Rows from block 6, named by matrix and row number. Each number is 200 + 30 x the weight over its row's rms, rounded and kept within 0 to 999. All counts start at 0. After the name is the row's rms in percent of the matrix's.
# conv: 3x3 conv (model.mid.0.conv.weight, 384x384x3x3), inputs 234-246, a 3x3 kernel for each
conv.98,055,264,219,185,269,241,209,235,235,224,224,208,160,216,210,168,186,204,180,148,180,234,144,158,203,178,174,185,191,176,195,223,215,220,221,219,227,203,199,174,227,235,204,200,223,228,201,190,189,218,211,197,216,212,211,224,188,155,235,226,182,206,220,205,244,209,180,255,245,204,219,225,219,188,200,207,152,160,179,164,158,161,247,223,159,229,223,172,202,212,189,240,211,206,238,218,203,219,211,208,197,184,204,212,193,205,215,203,216,246,228,175,230,228,185,206,220,204
conv.99,162,204,226,233,191,189,186,182,142,114,168,237,260,164,210,250,170,174,188,213,157,150,224,202,189,226,254,264,227,198,195,232,193,155,223,186,163,161,206,216,170,209,229,175,163,187,216,195,174,199,207,201,190,185,221,205,255,246,194,202,200,185,156,121,202,249,237,196,198,189,189,157,109,183,178,188,177,202,229,190,228,276,162,229,269,160,200,252,166,169,189,213,190,207,207,178,179,188,181,168,236,171,171,218,189,179,207,203,214,161,224,253,162,201,249,165,172,190
conv.100,172,183,183,216,170,193,269,142,163,249,172,199,223,167,200,253,188,214,253,222,210,171,230,202,113,247,221,141,210,202,200,221,225,223,170,164,207,151,172,216,188,215,261,183,196,220,218,177,163,217,223,221,174,222,222,188,200,241,174,198,282,143,158,249,189,200,233,175,190,270,131,141,239,199,197,175,203,193,157,254,255,185,176,193,220,165,194,253,187,219,261,234,197,177,209,192,205,179,200,221,233,192,166,232,213,184,207,233,206,173,189,217,166,192,245,185,211,240
conv.101,152,214,189,197,186,196,272,153,187,294,175,195,215,188,217,238,188,214,228,202,209,193,215,193,120,244,206,116,228,205,199,205,199,229,169,177,259,163,174,206,193,217,251,193,202,209,207,167,160,201,193,209,172,207,224,203,205,221,184,208,274,140,169,280,209,204,213,184,195,265,135,149,272,182,192,189,207,209,150,246,240,140,175,187,214,190,209,242,189,217,240,240,180,171,199,182,211,166,195,261,238,183,175,219,184,195,201,219,235,174,183,205,189,208,232,187,208,222
conv.102,045,235,217,179,247,229,206,231,217,202,224,207,167,220,195,163,224,179,163,173,187,223,163,183,206,167,185,208,181,184,189,201,200,212,199,202,214,214,211,206,230,222,219,228,229,221,196,192,191,204,200,201,207,203,205,218,196,158,239,209,181,222,200,178,230,211,173,253,228,202,245,224,201,199,203,210,171,170,176,183,177,176,248,217,140,252,199,137,249,184,135,210,195,182,206,201,198,204,195,194,190,185,186,193,194,200,198,194,201,225,214,192,223,211,194,221,207,195
conv.103,147,191,194,223,195,213,257,190,186,232,193,219,177,203,235,216,220,244,268,205,192,191,197,165,145,197,190,151,199,187,230,220,210,231,187,153,158,166,188,177,212,229,208,216,209,190,211,181,212,195,202,216,179,226,200,202,214,216,222,229,244,206,184,220,204,209,220,227,221,250,202,159,211,195,203,170,176,184,166,196,252,231,192,220,183,192,234,232,212,259,298,214,175,217,179,178,220,179,193,220,208,179,227,173,183,220,165,212,201,188,209,173,197,228,212,219,241,267
conv.104,087,252,223,202,268,236,201,276,243,225,227,201,174,231,210,181,225,203,171,153,182,209,132,173,200,134,161,192,185,189,201,197,194,207,218,223,230,229,208,216,247,225,226,247,239,246,209,198,191,229,199,196,240,214,219,220,206,185,235,215,182,231,229,191,225,218,195,235,227,191,238,242,205,199,186,193,186,178,187,175,160,172,243,209,172,247,216,183,244,204,170,222,211,190,221,207,200,231,207,203,199,194,196,201,185,195,216,188,207,253,228,199,254,234,212,251,226,198
conv.105,044,232,210,188,231,220,202,218,211,204,221,208,169,226,217,173,219,211,174,162,187,223,163,176,202,173,180,200,186,184,197,194,188,206,186,192,211,222,213,198,236,227,212,237,241,226,197,195,196,202,197,201,204,199,204,218,192,158,233,215,173,207,210,184,236,211,180,250,238,206,229,231,208,182,202,204,174,181,184,187,178,183,252,221,134,245,231,157,225,214,165,210,200,193,206,197,199,196,189,193,191,190,201,190,187,198,191,184,197,226,216,192,229,225,198,227,222,201
conv.106,051,237,232,202,216,242,207,203,232,198,186,188,192,194,209,196,187,224,191,188,189,206,182,164,197,205,157,204,210,221,203,219,223,216,200,215,196,213,197,204,212,218,215,211,219,205,204,195,188,208,202,200,206,204,197,180,202,164,197,229,189,158,224,168,221,234,215,222,246,214,172,234,182,184,158,184,175,159,175,211,180,200,211,193,185,212,214,180,192,232,164,225,207,176,212,207,190,202,206,196,201,186,167,195,189,182,200,194,189,207,204,205,207,211,205,207,218,207
conv.107,059,251,226,184,236,230,190,233,233,214,209,187,129,219,214,168,216,218,169,164,189,245,164,162,216,164,157,200,193,199,225,184,181,191,184,193,204,209,203,172,221,236,213,238,244,219,202,191,193,194,188,190,195,189,192,209,199,149,213,216,172,208,221,183,226,228,189,229,235,198,225,238,208,187,176,179,188,179,192,186,181,181,235,195,110,244,218,156,230,221,161,223,219,212,201,191,185,191,191,194,203,194,221,185,166,181,184,171,190,222,206,164,239,237,196,233,236,201
conv.108,055,247,221,180,265,243,205,239,229,211,219,196,156,224,201,167,209,191,176,156,186,232,145,162,208,162,173,200,178,186,200,201,202,216,194,206,216,225,213,197,247,237,216,243,241,225,191,190,190,211,198,201,210,200,205,223,197,147,232,228,177,210,216,186,241,215,169,249,243,205,219,234,205,188,194,206,171,163,173,188,166,181,231,206,148,235,213,164,228,198,160,212,208,192,212,205,206,199,194,200,177,181,199,186,175,203,191,182,201,237,223,180,245,235,192,234,217,197
conv.109,044,265,226,211,267,235,220,239,227,224,220,214,179,218,207,167,192,186,164,148,177,205,144,164,202,163,181,192,196,183,196,202,191,216,204,201,223,238,222,213,242,231,215,224,231,222,214,193,198,215,195,204,215,200,210,224,198,185,230,210,191,198,209,193,241,213,205,253,234,216,216,231,221,179,199,189,162,174,168,187,172,175,241,224,174,223,218,165,207,183,166,234,204,204,222,196,204,214,193,204,202,185,192,197,178,202,205,186,206,249,233,198,246,237,192,230,221,196
conv.110,140,180,185,235,154,178,239,166,198,239,164,176,219,209,208,246,240,232,231,237,215,164,224,207,139,206,189,157,210,221,218,179,199,214,151,179,212,129,165,211,186,225,254,225,227,211,211,181,206,187,184,232,170,194,251,181,214,263,180,208,265,190,203,232,187,213,247,170,191,238,173,186,210,196,168,149,228,198,172,244,217,197,162,167,212,198,197,236,234,233,239,245,190,196,185,157,188,149,174,232,243,206,200,191,185,193,160,187,242,162,165,205,199,189,231,232,218,223
conv.111,040,251,215,194,239,221,209,232,221,211,230,202,170,226,203,179,215,202,179,164,190,224,167,184,203,169,184,194,180,182,197,189,190,198,201,204,209,222,215,200,226,222,215,227,227,228,196,193,190,204,203,200,208,205,205,223,183,140,221,194,178,220,207,194,231,206,193,242,216,213,245,227,215,189,202,200,177,186,179,175,179,180,239,206,145,249,213,163,247,200,154,211,195,198,204,199,196,201,198,191,185,184,196,190,194,195,197,196,197,227,213,193,225,215,200,220,213,200
conv.112,053,224,194,159,243,222,179,232,211,197,220,202,144,228,233,161,225,233,166,174,200,251,160,171,237,162,173,210,165,171,193,176,169,189,180,179,196,218,208,182,221,221,205,249,249,224,186,184,180,187,181,186,200,186,193,207,187,157,233,216,166,222,211,172,232,209,174,260,238,192,238,234,198,197,206,198,179,194,196,189,191,195,252,213,122,254,247,140,238,235,156,202,189,186,195,184,178,185,176,185,170,171,190,165,165,180,169,161,185,239,219,175,248,240,188,248,244,200
conv.113,058,232,222,177,234,234,197,226,229,219,228,212,141,231,224,161,218,209,174,161,179,245,162,159,212,167,173,192,181,181,210,181,189,212,180,196,218,216,211,187,232,241,220,234,252,240,195,186,187,193,190,193,199,197,203,212,208,160,208,217,186,194,209,194,226,229,169,227,245,206,206,230,214,190,184,193,187,173,182,201,166,172,256,229,118,249,240,155,230,217,167,207,201,198,191,193,195,180,183,196,187,181,198,180,171,190,178,170,187,244,228,174,254,247,196,250,239,208
conv.114,051,230,210,179,241,224,213,212,199,196,221,214,185,213,200,167,227,215,193,174,192,229,159,183,205,180,196,209,182,176,187,226,222,248,184,190,207,197,194,190,229,238,228,215,211,207,197,190,189,213,208,212,206,199,200,213,188,152,229,215,178,195,191,178,241,206,178,252,232,206,215,214,205,185,210,210,148,154,157,205,190,196,251,228,184,228,206,149,255,222,189,214,199,193,211,199,201,203,194,197,189,182,186,204,197,210,197,189,195,228,222,201,222,217,192,232,222,208
conv.115,137,196,176,227,187,192,273,186,203,241,184,169,172,200,196,216,233,251,255,207,231,192,206,207,141,196,179,155,215,217,247,204,208,249,175,151,179,159,159,200,187,181,192,231,207,191,212,189,205,182,183,226,158,212,209,201,187,222,202,200,256,200,189,221,205,195,227,204,196,261,194,177,217,196,194,153,202,200,143,218,242,224,189,169,166,197,196,224,232,268,278,231,187,213,201,191,247,156,197,221,232,212,227,200,206,242,157,203,215,183,161,164,193,185,206,231,251,249
conv.116,046,236,206,170,228,212,193,229,224,212,215,203,160,219,218,166,215,205,167,173,192,240,174,177,216,165,171,199,187,181,191,191,177,208,197,201,220,217,212,191,220,227,209,229,235,229,203,187,185,201,191,192,207,204,203,210,199,153,217,208,176,219,200,180,221,221,178,240,224,210,230,221,210,201,195,208,185,187,177,183,183,171,240,210,144,253,234,149,241,216,151,210,192,187,204,189,193,199,193,194,193,181,191,191,179,191,195,190,197,224,214,182,225,225,188,223,218,197
conv.117,113,189,205,171,210,227,238,155,204,276,205,241,180,212,243,199,198,232,257,200,180,227,177,149,160,235,183,117,198,175,186,209,205,221,161,178,195,194,211,208,232,239,224,214,217,224,174,174,171,194,223,186,172,252,199,213,221,177,226,232,240,156,180,272,215,224,184,231,226,247,151,165,271,189,195,209,175,181,167,242,239,171,202,232,181,215,246,215,197,248,272,178,162,155,178,193,194,154,209,218,160,144,178,159,178,195,177,235,187,204,232,184,215,246,211,205,238,264
conv.118,067,245,219,205,246,232,205,262,245,217,221,208,179,217,208,173,213,202,165,154,177,206,152,167,205,154,160,192,193,181,202,201,193,214,225,220,235,218,212,214,225,229,219,239,251,258,206,201,202,209,203,205,224,215,227,221,196,186,231,217,187,219,219,192,235,215,194,248,236,195,238,226,204,187,192,190,176,176,182,165,168,168,235,213,174,230,221,179,227,208,167,222,209,198,216,208,204,221,202,198,198,193,199,196,186,202,214,195,213,238,222,198,237,233,202,232,224,198
conv.119,042,251,195,167,238,201,188,219,208,201,221,186,121,216,209,150,224,198,169,167,214,257,173,200,226,178,192,205,180,181,205,186,175,208,183,189,203,213,202,180,223,225,197,239,236,228,192,186,193,200,187,193,198,190,195,211,175,139,208,185,165,207,195,178,236,199,168,235,211,197,223,216,207,186,196,198,185,199,183,196,196,189,244,191,105,238,216,136,246,200,158,213,195,201,198,182,201,187,183,190,189,187,209,184,172,196,181,177,187,229,205,169,223,214,185,224,216,202
conv.120,053,240,215,202,246,228,211,244,222,211,219,196,176,231,209,178,222,201,173,158,185,208,147,167,192,147,166,194,189,191,199,196,199,212,209,213,231,213,208,205,239,228,219,247,240,234,200,198,197,207,204,206,219,210,213,223,196,178,235,216,199,234,216,200,229,204,195,248,227,210,244,226,214,191,195,195,178,182,181,171,175,172,247,205,151,249,216,173,239,201,168,213,208,199,209,208,206,210,200,201,196,197,199,194,196,203,203,198,205,227,212,196,232,222,200,236,219,198
conv.121,160,233,219,204,235,180,128,236,177,119,217,230,258,199,197,214,193,185,173,170,179,173,175,217,243,167,225,263,223,195,153,233,188,144,243,204,181,226,223,214,209,181,205,203,176,203,219,209,185,223,193,181,231,174,208,231,226,217,230,198,171,241,199,150,222,214,210,229,197,160,241,207,147,184,200,222,164,211,249,153,184,231,217,229,265,196,188,206,191,168,153,223,199,194,236,193,136,229,185,143,210,189,162,225,188,162,219,176,191,208,226,254,193,188,197,190,178,167
conv.122,156,217,230,228,189,200,207,168,149,145,151,226,246,144,209,240,159,172,174,210,162,156,233,195,177,233,250,252,245,209,192,240,202,180,222,177,182,166,208,208,158,210,223,200,173,176,208,188,160,187,206,195,196,195,218,207,250,233,189,205,211,176,146,137,221,250,238,199,200,212,177,149,126,160,168,189,169,200,206,197,241,257,150,223,256,136,206,247,151,171,180,229,199,200,206,190,188,180,190,188,240,184,164,220,188,181,201,216,226,150,219,241,147,207,241,161,173,177
conv.123,050,251,205,167,254,219,183,238,220,202,239,201,132,250,206,140,231,194,165,144,195,253,133,180,238,146,179,207,176,176,201,177,185,224,200,208,231,234,214,198,253,233,198,259,238,223,202,187,182,209,193,195,210,205,205,244,187,138,250,203,159,238,202,189,245,204,164,248,207,178,241,211,202,191,204,205,183,185,188,178,178,172,259,203,122,268,205,128,244,193,151,215,198,178,210,196,201,203,197,197,183,184,200,182,183,208,193,196,203,243,214,164,260,219,169,239,211,185
conv.124,053,250,208,179,259,223,196,232,209,199,222,190,138,227,206,148,223,201,155,155,197,237,139,174,216,159,179,205,185,182,203,196,187,210,197,196,213,219,209,196,240,227,209,240,239,232,193,186,187,207,192,195,207,193,202,222,186,153,239,207,169,219,213,177,236,209,184,246,228,197,228,225,195,187,196,192,167,180,179,178,179,189,239,201,128,250,215,151,244,205,157,214,202,190,206,194,198,193,186,188,187,184,199,189,182,200,185,180,195,233,214,177,241,223,190,238,220,199
conv.125,048,223,214,183,219,235,201,207,228,173,194,180,189,198,217,199,196,194,169,188,202,217,175,154,191,197,173,242,186,202,194,211,223,196,187,214,178,208,193,202,233,230,226,215,201,200,185,193,186,198,200,191,199,199,195,181,187,185,220,237,192,162,217,155,209,213,208,232,263,208,187,238,163,198,184,187,172,162,180,208,170,207,216,189,179,227,231,172,211,196,158,202,199,177,199,197,183,195,208,184,179,187,174,184,181,173,189,190,183,214,202,203,219,224,215,219,210,197
conv.126,054,232,224,205,228,237,228,230,233,227,222,192,176,221,193,170,205,185,162,158,176,209,162,166,185,171,177,189,174,195,198,182,213,218,202,235,235,225,206,217,238,229,228,237,245,236,190,190,193,201,194,203,204,204,211,209,208,180,197,218,190,195,216,192,222,229,189,213,237,202,210,228,210,194,180,199,196,153,164,190,157,153,243,205,180,242,197,172,213,176,151,200,210,192,196,201,203,205,196,200,175,188,197,186,182,202,196,188,204,233,215,201,236,219,202,219,206,193
conv.127,052,253,218,171,252,233,200,229,226,226,218,191,155,220,206,163,203,204,181,153,189,247,151,170,210,171,178,182,190,193,197,202,198,218,201,206,226,213,198,182,230,219,205,227,243,247,196,194,190,212,201,197,213,206,212,229,193,139,227,223,178,205,211,206,251,215,169,252,238,203,234,234,217,181,191,209,169,166,179,182,171,177,243,209,135,239,221,161,217,212,186,222,210,192,216,205,201,205,190,200,193,192,206,197,189,202,197,194,206,233,213,174,237,223,186,225,220,204
conv.128,056,235,223,200,245,234,212,239,223,209,225,203,176,231,217,173,229,205,168,154,177,207,137,151,200,140,170,196,180,192,203,189,201,221,199,208,226,212,210,206,241,232,214,238,235,218,202,199,199,210,204,206,213,206,209,212,203,178,235,230,184,235,221,184,226,219,191,238,247,201,229,232,202,193,192,192,180,172,174,177,173,178,237,219,169,243,219,169,248,209,161,218,210,198,209,210,209,208,197,204,196,196,201,195,193,208,203,193,207,242,219,195,253,232,194,245,219,194
conv.129,054,234,217,192,243,230,208,240,220,203,218,208,176,221,212,168,228,200,158,164,181,218,145,166,206,150,181,209,186,188,196,194,197,220,194,202,226,215,216,207,234,225,213,239,236,219,199,197,195,209,203,204,211,201,206,218,195,163,239,221,181,230,213,172,234,212,183,260,241,201,241,226,200,190,198,197,165,176,175,176,173,175,248,221,141,248,228,143,240,204,146,212,202,192,208,206,205,203,194,199,190,192,195,190,194,206,195,190,205,232,221,193,242,229,192,241,222,191
conv.130,057,249,210,169,245,223,189,240,216,208,240,205,154,235,203,152,226,194,159,140,184,241,140,176,221,160,182,205,176,175,197,186,197,221,198,206,223,229,213,196,246,229,211,246,236,221,194,197,196,208,202,204,213,206,209,239,191,146,234,207,165,221,202,174,247,203,165,250,224,183,235,222,194,183,204,207,169,176,178,176,169,177,263,211,120,258,215,126,233,192,135,211,197,189,197,195,196,203,193,198,182,190,203,183,187,208,197,192,208,251,223,180,245,224,183,237,213,189
conv.131,061,215,214,199,254,197,192,206,193,198,212,204,159,167,212,212,103,191,213,184,186,229,178,196,185,237,207,187,171,173,234,244,191,204,240,184,196,186,194,123,228,222,219,175,228,240,189,238,219,233,232,207,233,228,219,204,189,190,230,198,217,170,179,206,208,187,210,242,192,222,186,182,208,220,227,178,145,211,178,167,216,200,216,225,154,170,208,193,107,185,202,198,213,248,222,186,182,202,191,188,197,229,227,230,209,166,249,208,192,222,224,159,190,213,211,138,214,222
conv.132,044,233,221,197,239,227,216,225,217,211,220,211,191,226,221,179,219,209,172,165,179,209,159,162,199,165,176,196,175,184,189,184,184,213,195,198,226,214,215,204,227,236,217,227,240,225,198,194,194,204,202,203,209,206,212,213,205,171,230,226,187,224,209,186,222,219,196,239,234,207,228,223,211,202,193,199,186,181,178,185,181,178,248,227,174,264,246,164,242,208,156,210,199,191,206,202,203,204,196,200,190,189,193,193,189,202,198,193,206,223,218,200,225,228,199,221,219,197
conv.133,087,250,236,214,267,253,239,273,266,250,212,198,188,207,202,190,218,207,199,158,179,196,145,162,178,140,149,167,199,196,199,217,215,218,222,230,232,217,205,214,232,228,227,229,235,240,218,204,203,232,212,210,238,223,225,209,203,190,221,227,203,227,234,212,219,216,201,239,238,213,235,242,222,195,190,192,176,163,175,178,157,168,228,209,194,226,210,195,236,212,201,238,221,205,239,224,216,235,220,217,210,201,201,216,196,203,225,202,211,235,219,208,231,216,209,230,220,213
conv.134,061,246,212,190,255,218,207,252,218,205,230,198,165,245,204,180,226,183,165,154,190,223,138,181,202,141,183,201,173,179,192,179,184,194,201,204,220,232,213,206,252,234,227,257,245,241,199,193,193,206,193,197,215,203,209,223,190,163,231,200,179,228,192,182,234,205,180,241,214,199,236,211,204,189,198,198,184,181,191,166,165,170,256,202,138,268,205,169,236,181,153,204,198,189,205,198,194,208,193,193,179,181,195,181,178,197,198,188,203,252,221,189,268,231,204,252,216,197
conv.135,079,243,222,200,263,238,205,268,250,224,219,194,176,235,201,176,228,199,165,158,191,211,138,170,203,134,162,191,187,189,206,194,198,218,213,226,241,221,199,216,250,222,225,254,244,245,202,191,191,214,190,198,233,212,226,216,198,186,231,212,185,230,226,193,215,209,192,237,231,193,233,239,206,196,193,193,182,172,178,175,151,168,236,206,170,247,214,175,244,201,167,221,212,191,221,215,206,228,211,209,197,194,195,193,178,204,211,191,215,247,215,193,256,238,204,256,225,198
conv.136,163,185,200,228,176,198,232,167,151,197,183,225,251,130,203,256,142,179,227,223,190,158,246,194,145,251,242,193,199,186,184,239,215,192,232,185,172,173,205,210,174,236,273,171,195,220,183,163,158,186,208,207,179,207,231,192,214,237,174,205,233,160,135,182,200,217,233,191,198,228,169,131,177,200,197,188,174,188,194,192,247,235,182,223,252,122,199,256,138,183,234,201,184,198,195,182,181,195,192,197,198,161,159,210,188,162,212,222,203,183,220,249,133,200,259,149,183,227
conv.137,046,239,210,186,234,216,203,227,214,204,233,201,169,232,205,181,219,196,183,151,191,229,153,182,207,165,185,198,165,175,193,172,180,201,188,196,210,224,207,199,242,227,212,240,229,224,195,193,194,206,196,200,206,203,205,227,177,146,228,190,174,217,192,191,244,206,169,254,212,189,247,219,209,187,200,202,183,191,186,178,175,167,260,203,125,254,215,152,234,194,160,203,193,185,197,183,192,197,192,192,178,186,196,179,181,199,188,191,199,245,218,185,249,224,200,242,217,202
conv.138,166,195,229,241,192,196,169,192,167,122,179,235,277,175,216,254,183,185,193,210,152,129,216,194,195,209,230,261,220,204,181,221,195,135,214,195,159,179,207,225,189,218,230,189,185,181,204,194,166,194,202,182,188,193,208,205,264,260,197,210,190,199,176,137,206,252,248,201,207,176,203,177,132,180,162,184,180,202,248,188,214,263,169,228,281,169,208,258,178,183,187,206,194,197,198,181,161,201,190,172,215,178,154,205,186,159,205,199,207,176,221,265,170,209,245,181,185,182
conv.139,044,252,208,164,233,219,194,216,207,201,228,205,144,221,206,163,217,194,178,156,194,246,165,178,221,176,189,203,176,173,201,186,185,198,181,192,201,222,215,185,227,222,206,235,236,228,191,185,185,198,193,196,197,195,199,234,184,138,221,198,172,214,195,185,241,212,179,249,224,200,232,227,204,190,204,201,181,194,186,191,187,187,260,210,117,257,218,138,233,194,155,211,179,185,196,189,192,190,183,186,186,174,199,184,183,193,185,183,191,233,216,176,227,218,191,223,215,203
conv.140,059,249,223,203,249,243,231,249,236,236,203,198,171,215,207,192,211,203,188,160,186,213,156,162,187,156,173,182,207,188,201,208,205,224,214,219,232,226,217,204,237,233,222,239,235,237,215,199,196,207,199,200,211,202,210,203,198,173,213,224,204,217,218,205,220,216,193,232,238,226,232,236,223,190,193,193,174,163,164,176,159,161,218,204,171,225,220,184,220,209,187,234,216,205,222,211,221,220,204,208,215,185,199,198,182,200,200,189,203,231,221,193,235,227,206,232,222,215
conv.141,196,233,185,181,237,161,129,238,159,142,211,222,250,205,195,191,229,196,169,174,204,188,175,237,249,152,231,251,221,172,160,232,176,168,222,181,193,208,202,226,190,174,212,222,199,217,249,222,193,225,188,206,218,161,226,208,198,214,234,187,162,259,197,157,198,181,195,230,185,152,252,197,144,187,223,220,164,216,240,156,198,227,217,213,234,202,185,177,224,175,148,243,191,165,234,174,137,210,150,160,244,201,163,219,186,185,191,146,208,208,214,235,196,183,183,222,188,170
conv.142,169,199,229,235,187,193,178,184,157,119,170,231,261,159,206,254,165,174,191,210,156,142,224,203,190,221,244,263,225,203,187,229,193,144,223,190,161,168,206,214,172,207,235,185,171,187,213,194,165,195,204,192,194,187,211,201,259,249,193,202,194,190,162,133,200,251,241,197,201,183,194,169,124,180,166,188,177,204,241,186,223,269,165,223,265,153,197,255,161,170,190,212,196,203,200,185,170,206,188,170,230,180,163,218,184,166,215,206,209,167,220,256,159,203,254,164,173,189
conv.143,069,243,223,179,238,237,190,225,230,216,228,198,124,231,225,143,225,231,166,153,186,246,150,158,227,161,155,188,196,203,221,192,192,214,186,193,214,218,206,186,230,233,203,223,243,222,205,198,191,203,195,191,199,197,201,221,207,154,233,238,174,221,234,199,235,228,178,240,245,196,227,239,212,181,181,188,180,178,184,190,183,181,250,216,104,250,236,129,237,229,165,218,216,204,202,201,195,197,196,199,199,201,213,192,177,194,185,174,194,227,210,166,239,228,181,238,235,203
conv.144,073,185,152,156,213,188,164,226,209,180,158,165,201,153,187,235,188,202,216,228,251,234,205,221,207,185,195,199,211,171,143,234,182,138,222,188,158,202,196,180,208,210,240,199,203,232,168,155,120,190,182,137,194,189,166,192,164,174,207,176,195,223,198,190,215,191,187,222,201,195,232,212,191,175,210,225,157,206,231,162,196,218,147,162,200,145,181,229,191,207,210,165,153,141,191,181,118,211,198,148,163,144,118,189,164,107,191,178,141,173,186,203,174,206,235,202,216,222
conv.145,036,184,178,163,187,190,188,213,216,220,150,146,160,176,190,200,193,208,211,233,248,248,218,216,213,190,176,177,212,200,180,194,175,161,199,185,186,177,168,167,202,211,225,223,233,244,178,174,159,180,176,166,187,185,181,164,148,148,161,167,163,218,215,210,205,198,186,213,212,197,247,235,223,154,183,207,195,210,228,183,197,202,113,123,146,161,188,205,188,224,228,182,181,167,177,166,154,187,189,184,180,174,154,166,155,141,170,166,163,173,174,177,196,204,210,210,221,226
conv.146,125,220,183,205,223,198,179,252,239,199,234,202,209,270,238,195,258,233,173,176,220,193,150,180,220,127,146,212,185,181,192,173,177,196,210,215,235,208,174,194,217,210,183,256,233,192,219,232,237,208,202,189,224,219,214,206,175,197,237,222,191,267,263,219,206,170,192,232,212,187,265,269,223,212,229,215,213,210,197,170,162,161,255,214,214,281,237,194,265,228,155,225,207,218,201,187,190,211,196,202,188,212,208,181,172,189,196,192,205,244,205,212,247,219,189,246,223,170
conv.147,076,145,144,140,183,190,193,201,211,231,134,147,160,227,220,155,257,221,187,272,269,258,200,203,229,163,173,190,206,177,178,162,168,197,160,189,213,179,187,200,205,230,192,261,268,190,177,179,170,170,163,183,173,202,202,142,131,152,209,199,173,239,219,220,172,159,174,215,207,196,239,225,233,204,233,219,211,203,188,205,184,157,132,149,143,225,222,156,251,220,185,186,183,155,190,175,204,160,189,223,189,190,170,148,146,201,120,163,208,150,170,171,227,237,185,256,237,207
conv.148,030,190,188,145,215,202,175,222,212,202,170,177,185,188,206,213,194,207,209,225,230,239,195,202,210,178,190,194,199,183,168,201,180,163,201,179,183,185,177,178,220,220,222,219,216,228,171,172,155,172,182,171,177,182,181,185,176,152,208,186,177,230,202,197,224,209,163,242,218,189,255,223,210,164,184,234,161,204,244,159,194,211,167,174,176,186,213,224,192,214,221,177,177,127,177,172,153,191,186,177,169,160,145,162,158,152,162,172,171,187,193,192,207,215,215,215,216,215
conv.149,142,218,187,185,226,193,154,266,207,170,239,207,208,262,221,181,268,226,185,173,211,209,152,194,245,118,175,228,180,186,180,173,182,189,211,203,210,228,193,200,211,176,164,240,209,201,208,232,204,189,175,171,234,187,178,209,178,192,239,213,175,274,247,205,205,176,190,230,209,178,273,252,209,213,224,214,205,206,210,171,170,182,245,209,199,271,223,169,271,214,163,210,210,182,206,198,185,228,182,168,184,219,189,173,187,186,204,166,163,234,201,201,255,210,170,258,218,172
conv.150,050,240,219,180,257,223,173,274,249,230,198,216,216,201,224,211,182,202,199,175,184,213,155,181,212,154,169,173,216,185,144,234,181,163,245,207,217,215,221,219,230,231,235,194,196,232,190,186,141,215,195,145,221,201,195,229,204,183,245,212,189,233,210,214,247,215,188,253,210,193,249,216,207,156,190,225,143,205,222,146,188,189,203,215,221,211,231,208,200,222,198,191,180,158,210,180,151,245,219,195,176,168,142,187,168,137,225,198,185,213,222,215,220,230,212,210,223,214
conv.151,128,186,164,153,167,160,159,167,167,177,138,129,132,136,144,153,137,154,178,240,257,261,255,254,249,251,239,222,238,227,216,229,211,196,231,210,192,162,149,146,157,155,165,161,171,193,203,200,186,201,190,176,197,189,182,165,146,143,151,150,153,156,167,177,178,159,159,163,161,161,172,176,177,175,189,201,189,201,213,186,195,210,140,133,134,138,147,154,138,156,179,210,205,189,201,186,172,196,186,179,226,227,214,224,212,192,218,199,183,147,140,142,143,150,159,143,162,184
conv.152,112,234,231,206,246,210,195,181,178,169,208,239,231,141,200,224,118,160,198,171,155,190,189,190,186,249,233,214,205,177,183,278,205,197,236,202,188,220,236,195,202,218,240,153,183,216,189,197,161,237,225,186,213,210,186,225,237,216,223,210,220,158,174,191,232,233,220,240,211,223,171,178,191,179,192,193,116,189,183,178,208,200,211,245,233,150,194,207,118,157,181,188,185,191,238,199,169,203,199,159,191,172,156,268,216,157,243,224,172,213,244,229,163,200,217,136,169,200
conv.153,034,185,176,153,185,183,186,209,215,213,140,146,146,172,186,194,176,202,214,235,244,253,219,218,211,196,188,187,207,194,191,197,179,179,206,195,189,178,180,178,203,206,209,208,213,220,179,174,165,180,179,174,192,190,186,168,156,150,178,175,170,205,206,201,206,195,179,208,201,192,223,222,206,171,200,209,194,217,222,179,197,204,123,134,138,150,190,202,153,214,231,176,176,166,172,172,169,196,195,189,182,179,172,175,172,168,186,185,182,179,184,180,194,202,205,199,210,212
conv.154,122,178,162,156,164,164,166,168,176,188,132,133,144,132,147,162,142,164,186,250,262,262,259,254,247,252,234,214,235,223,211,228,208,194,229,210,194,159,150,151,154,156,171,164,178,198,201,198,190,199,193,184,196,192,189,156,141,142,142,148,156,159,174,185,175,159,160,162,160,166,176,184,186,176,191,205,189,202,213,187,195,209,126,125,129,131,144,155,139,164,186,207,202,188,198,189,179,195,189,186,224,219,206,220,207,192,210,197,185,143,146,158,141,154,172,150,171,194
conv.155,048,172,162,154,174,167,169,199,201,213,131,125,130,151,162,175,166,193,204,251,267,267,239,241,236,215,207,194,225,205,194,213,186,180,210,194,192,165,160,152,181,191,200,198,209,224,184,179,161,186,176,159,192,185,179,164,142,135,166,163,155,190,186,194,190,181,172,193,189,185,214,214,206,171,197,211,186,210,224,179,194,206,120,137,142,148,173,186,165,199,215,186,187,173,192,179,164,197,193,184,195,191,178,192,174,157,192,182,173,161,166,159,174,185,190,188,204,215
conv.156,124,182,141,173,213,193,190,238,226,219,198,183,188,261,236,179,264,231,173,224,252,222,164,189,219,135,157,202,194,172,198,170,161,211,197,201,244,162,174,208,206,205,172,261,234,188,207,196,227,193,175,199,220,200,205,158,144,181,229,213,193,256,263,228,176,142,180,221,209,198,247,265,240,227,242,209,211,211,190,184,165,140,202,177,178,267,230,171,268,223,159,237,174,189,197,175,211,203,183,201,225,206,207,174,153,214,178,168,203,188,182,186,247,235,181,263,226,170
conv.157,122,265,228,191,255,200,161,219,190,160,231,232,243,187,203,210,163,187,197,136,165,191,158,203,213,200,214,218,223,192,162,255,196,172,248,208,200,249,218,219,215,187,232,192,198,230,201,207,167,222,207,185,236,199,207,260,231,207,251,218,193,213,208,189,257,232,206,251,211,189,211,209,182,160,193,208,133,189,212,158,189,206,236,239,244,187,194,188,163,170,178,217,200,165,236,199,142,222,187,161,195,193,144,230,202,142,249,189,176,230,232,237,192,198,201,170,186,191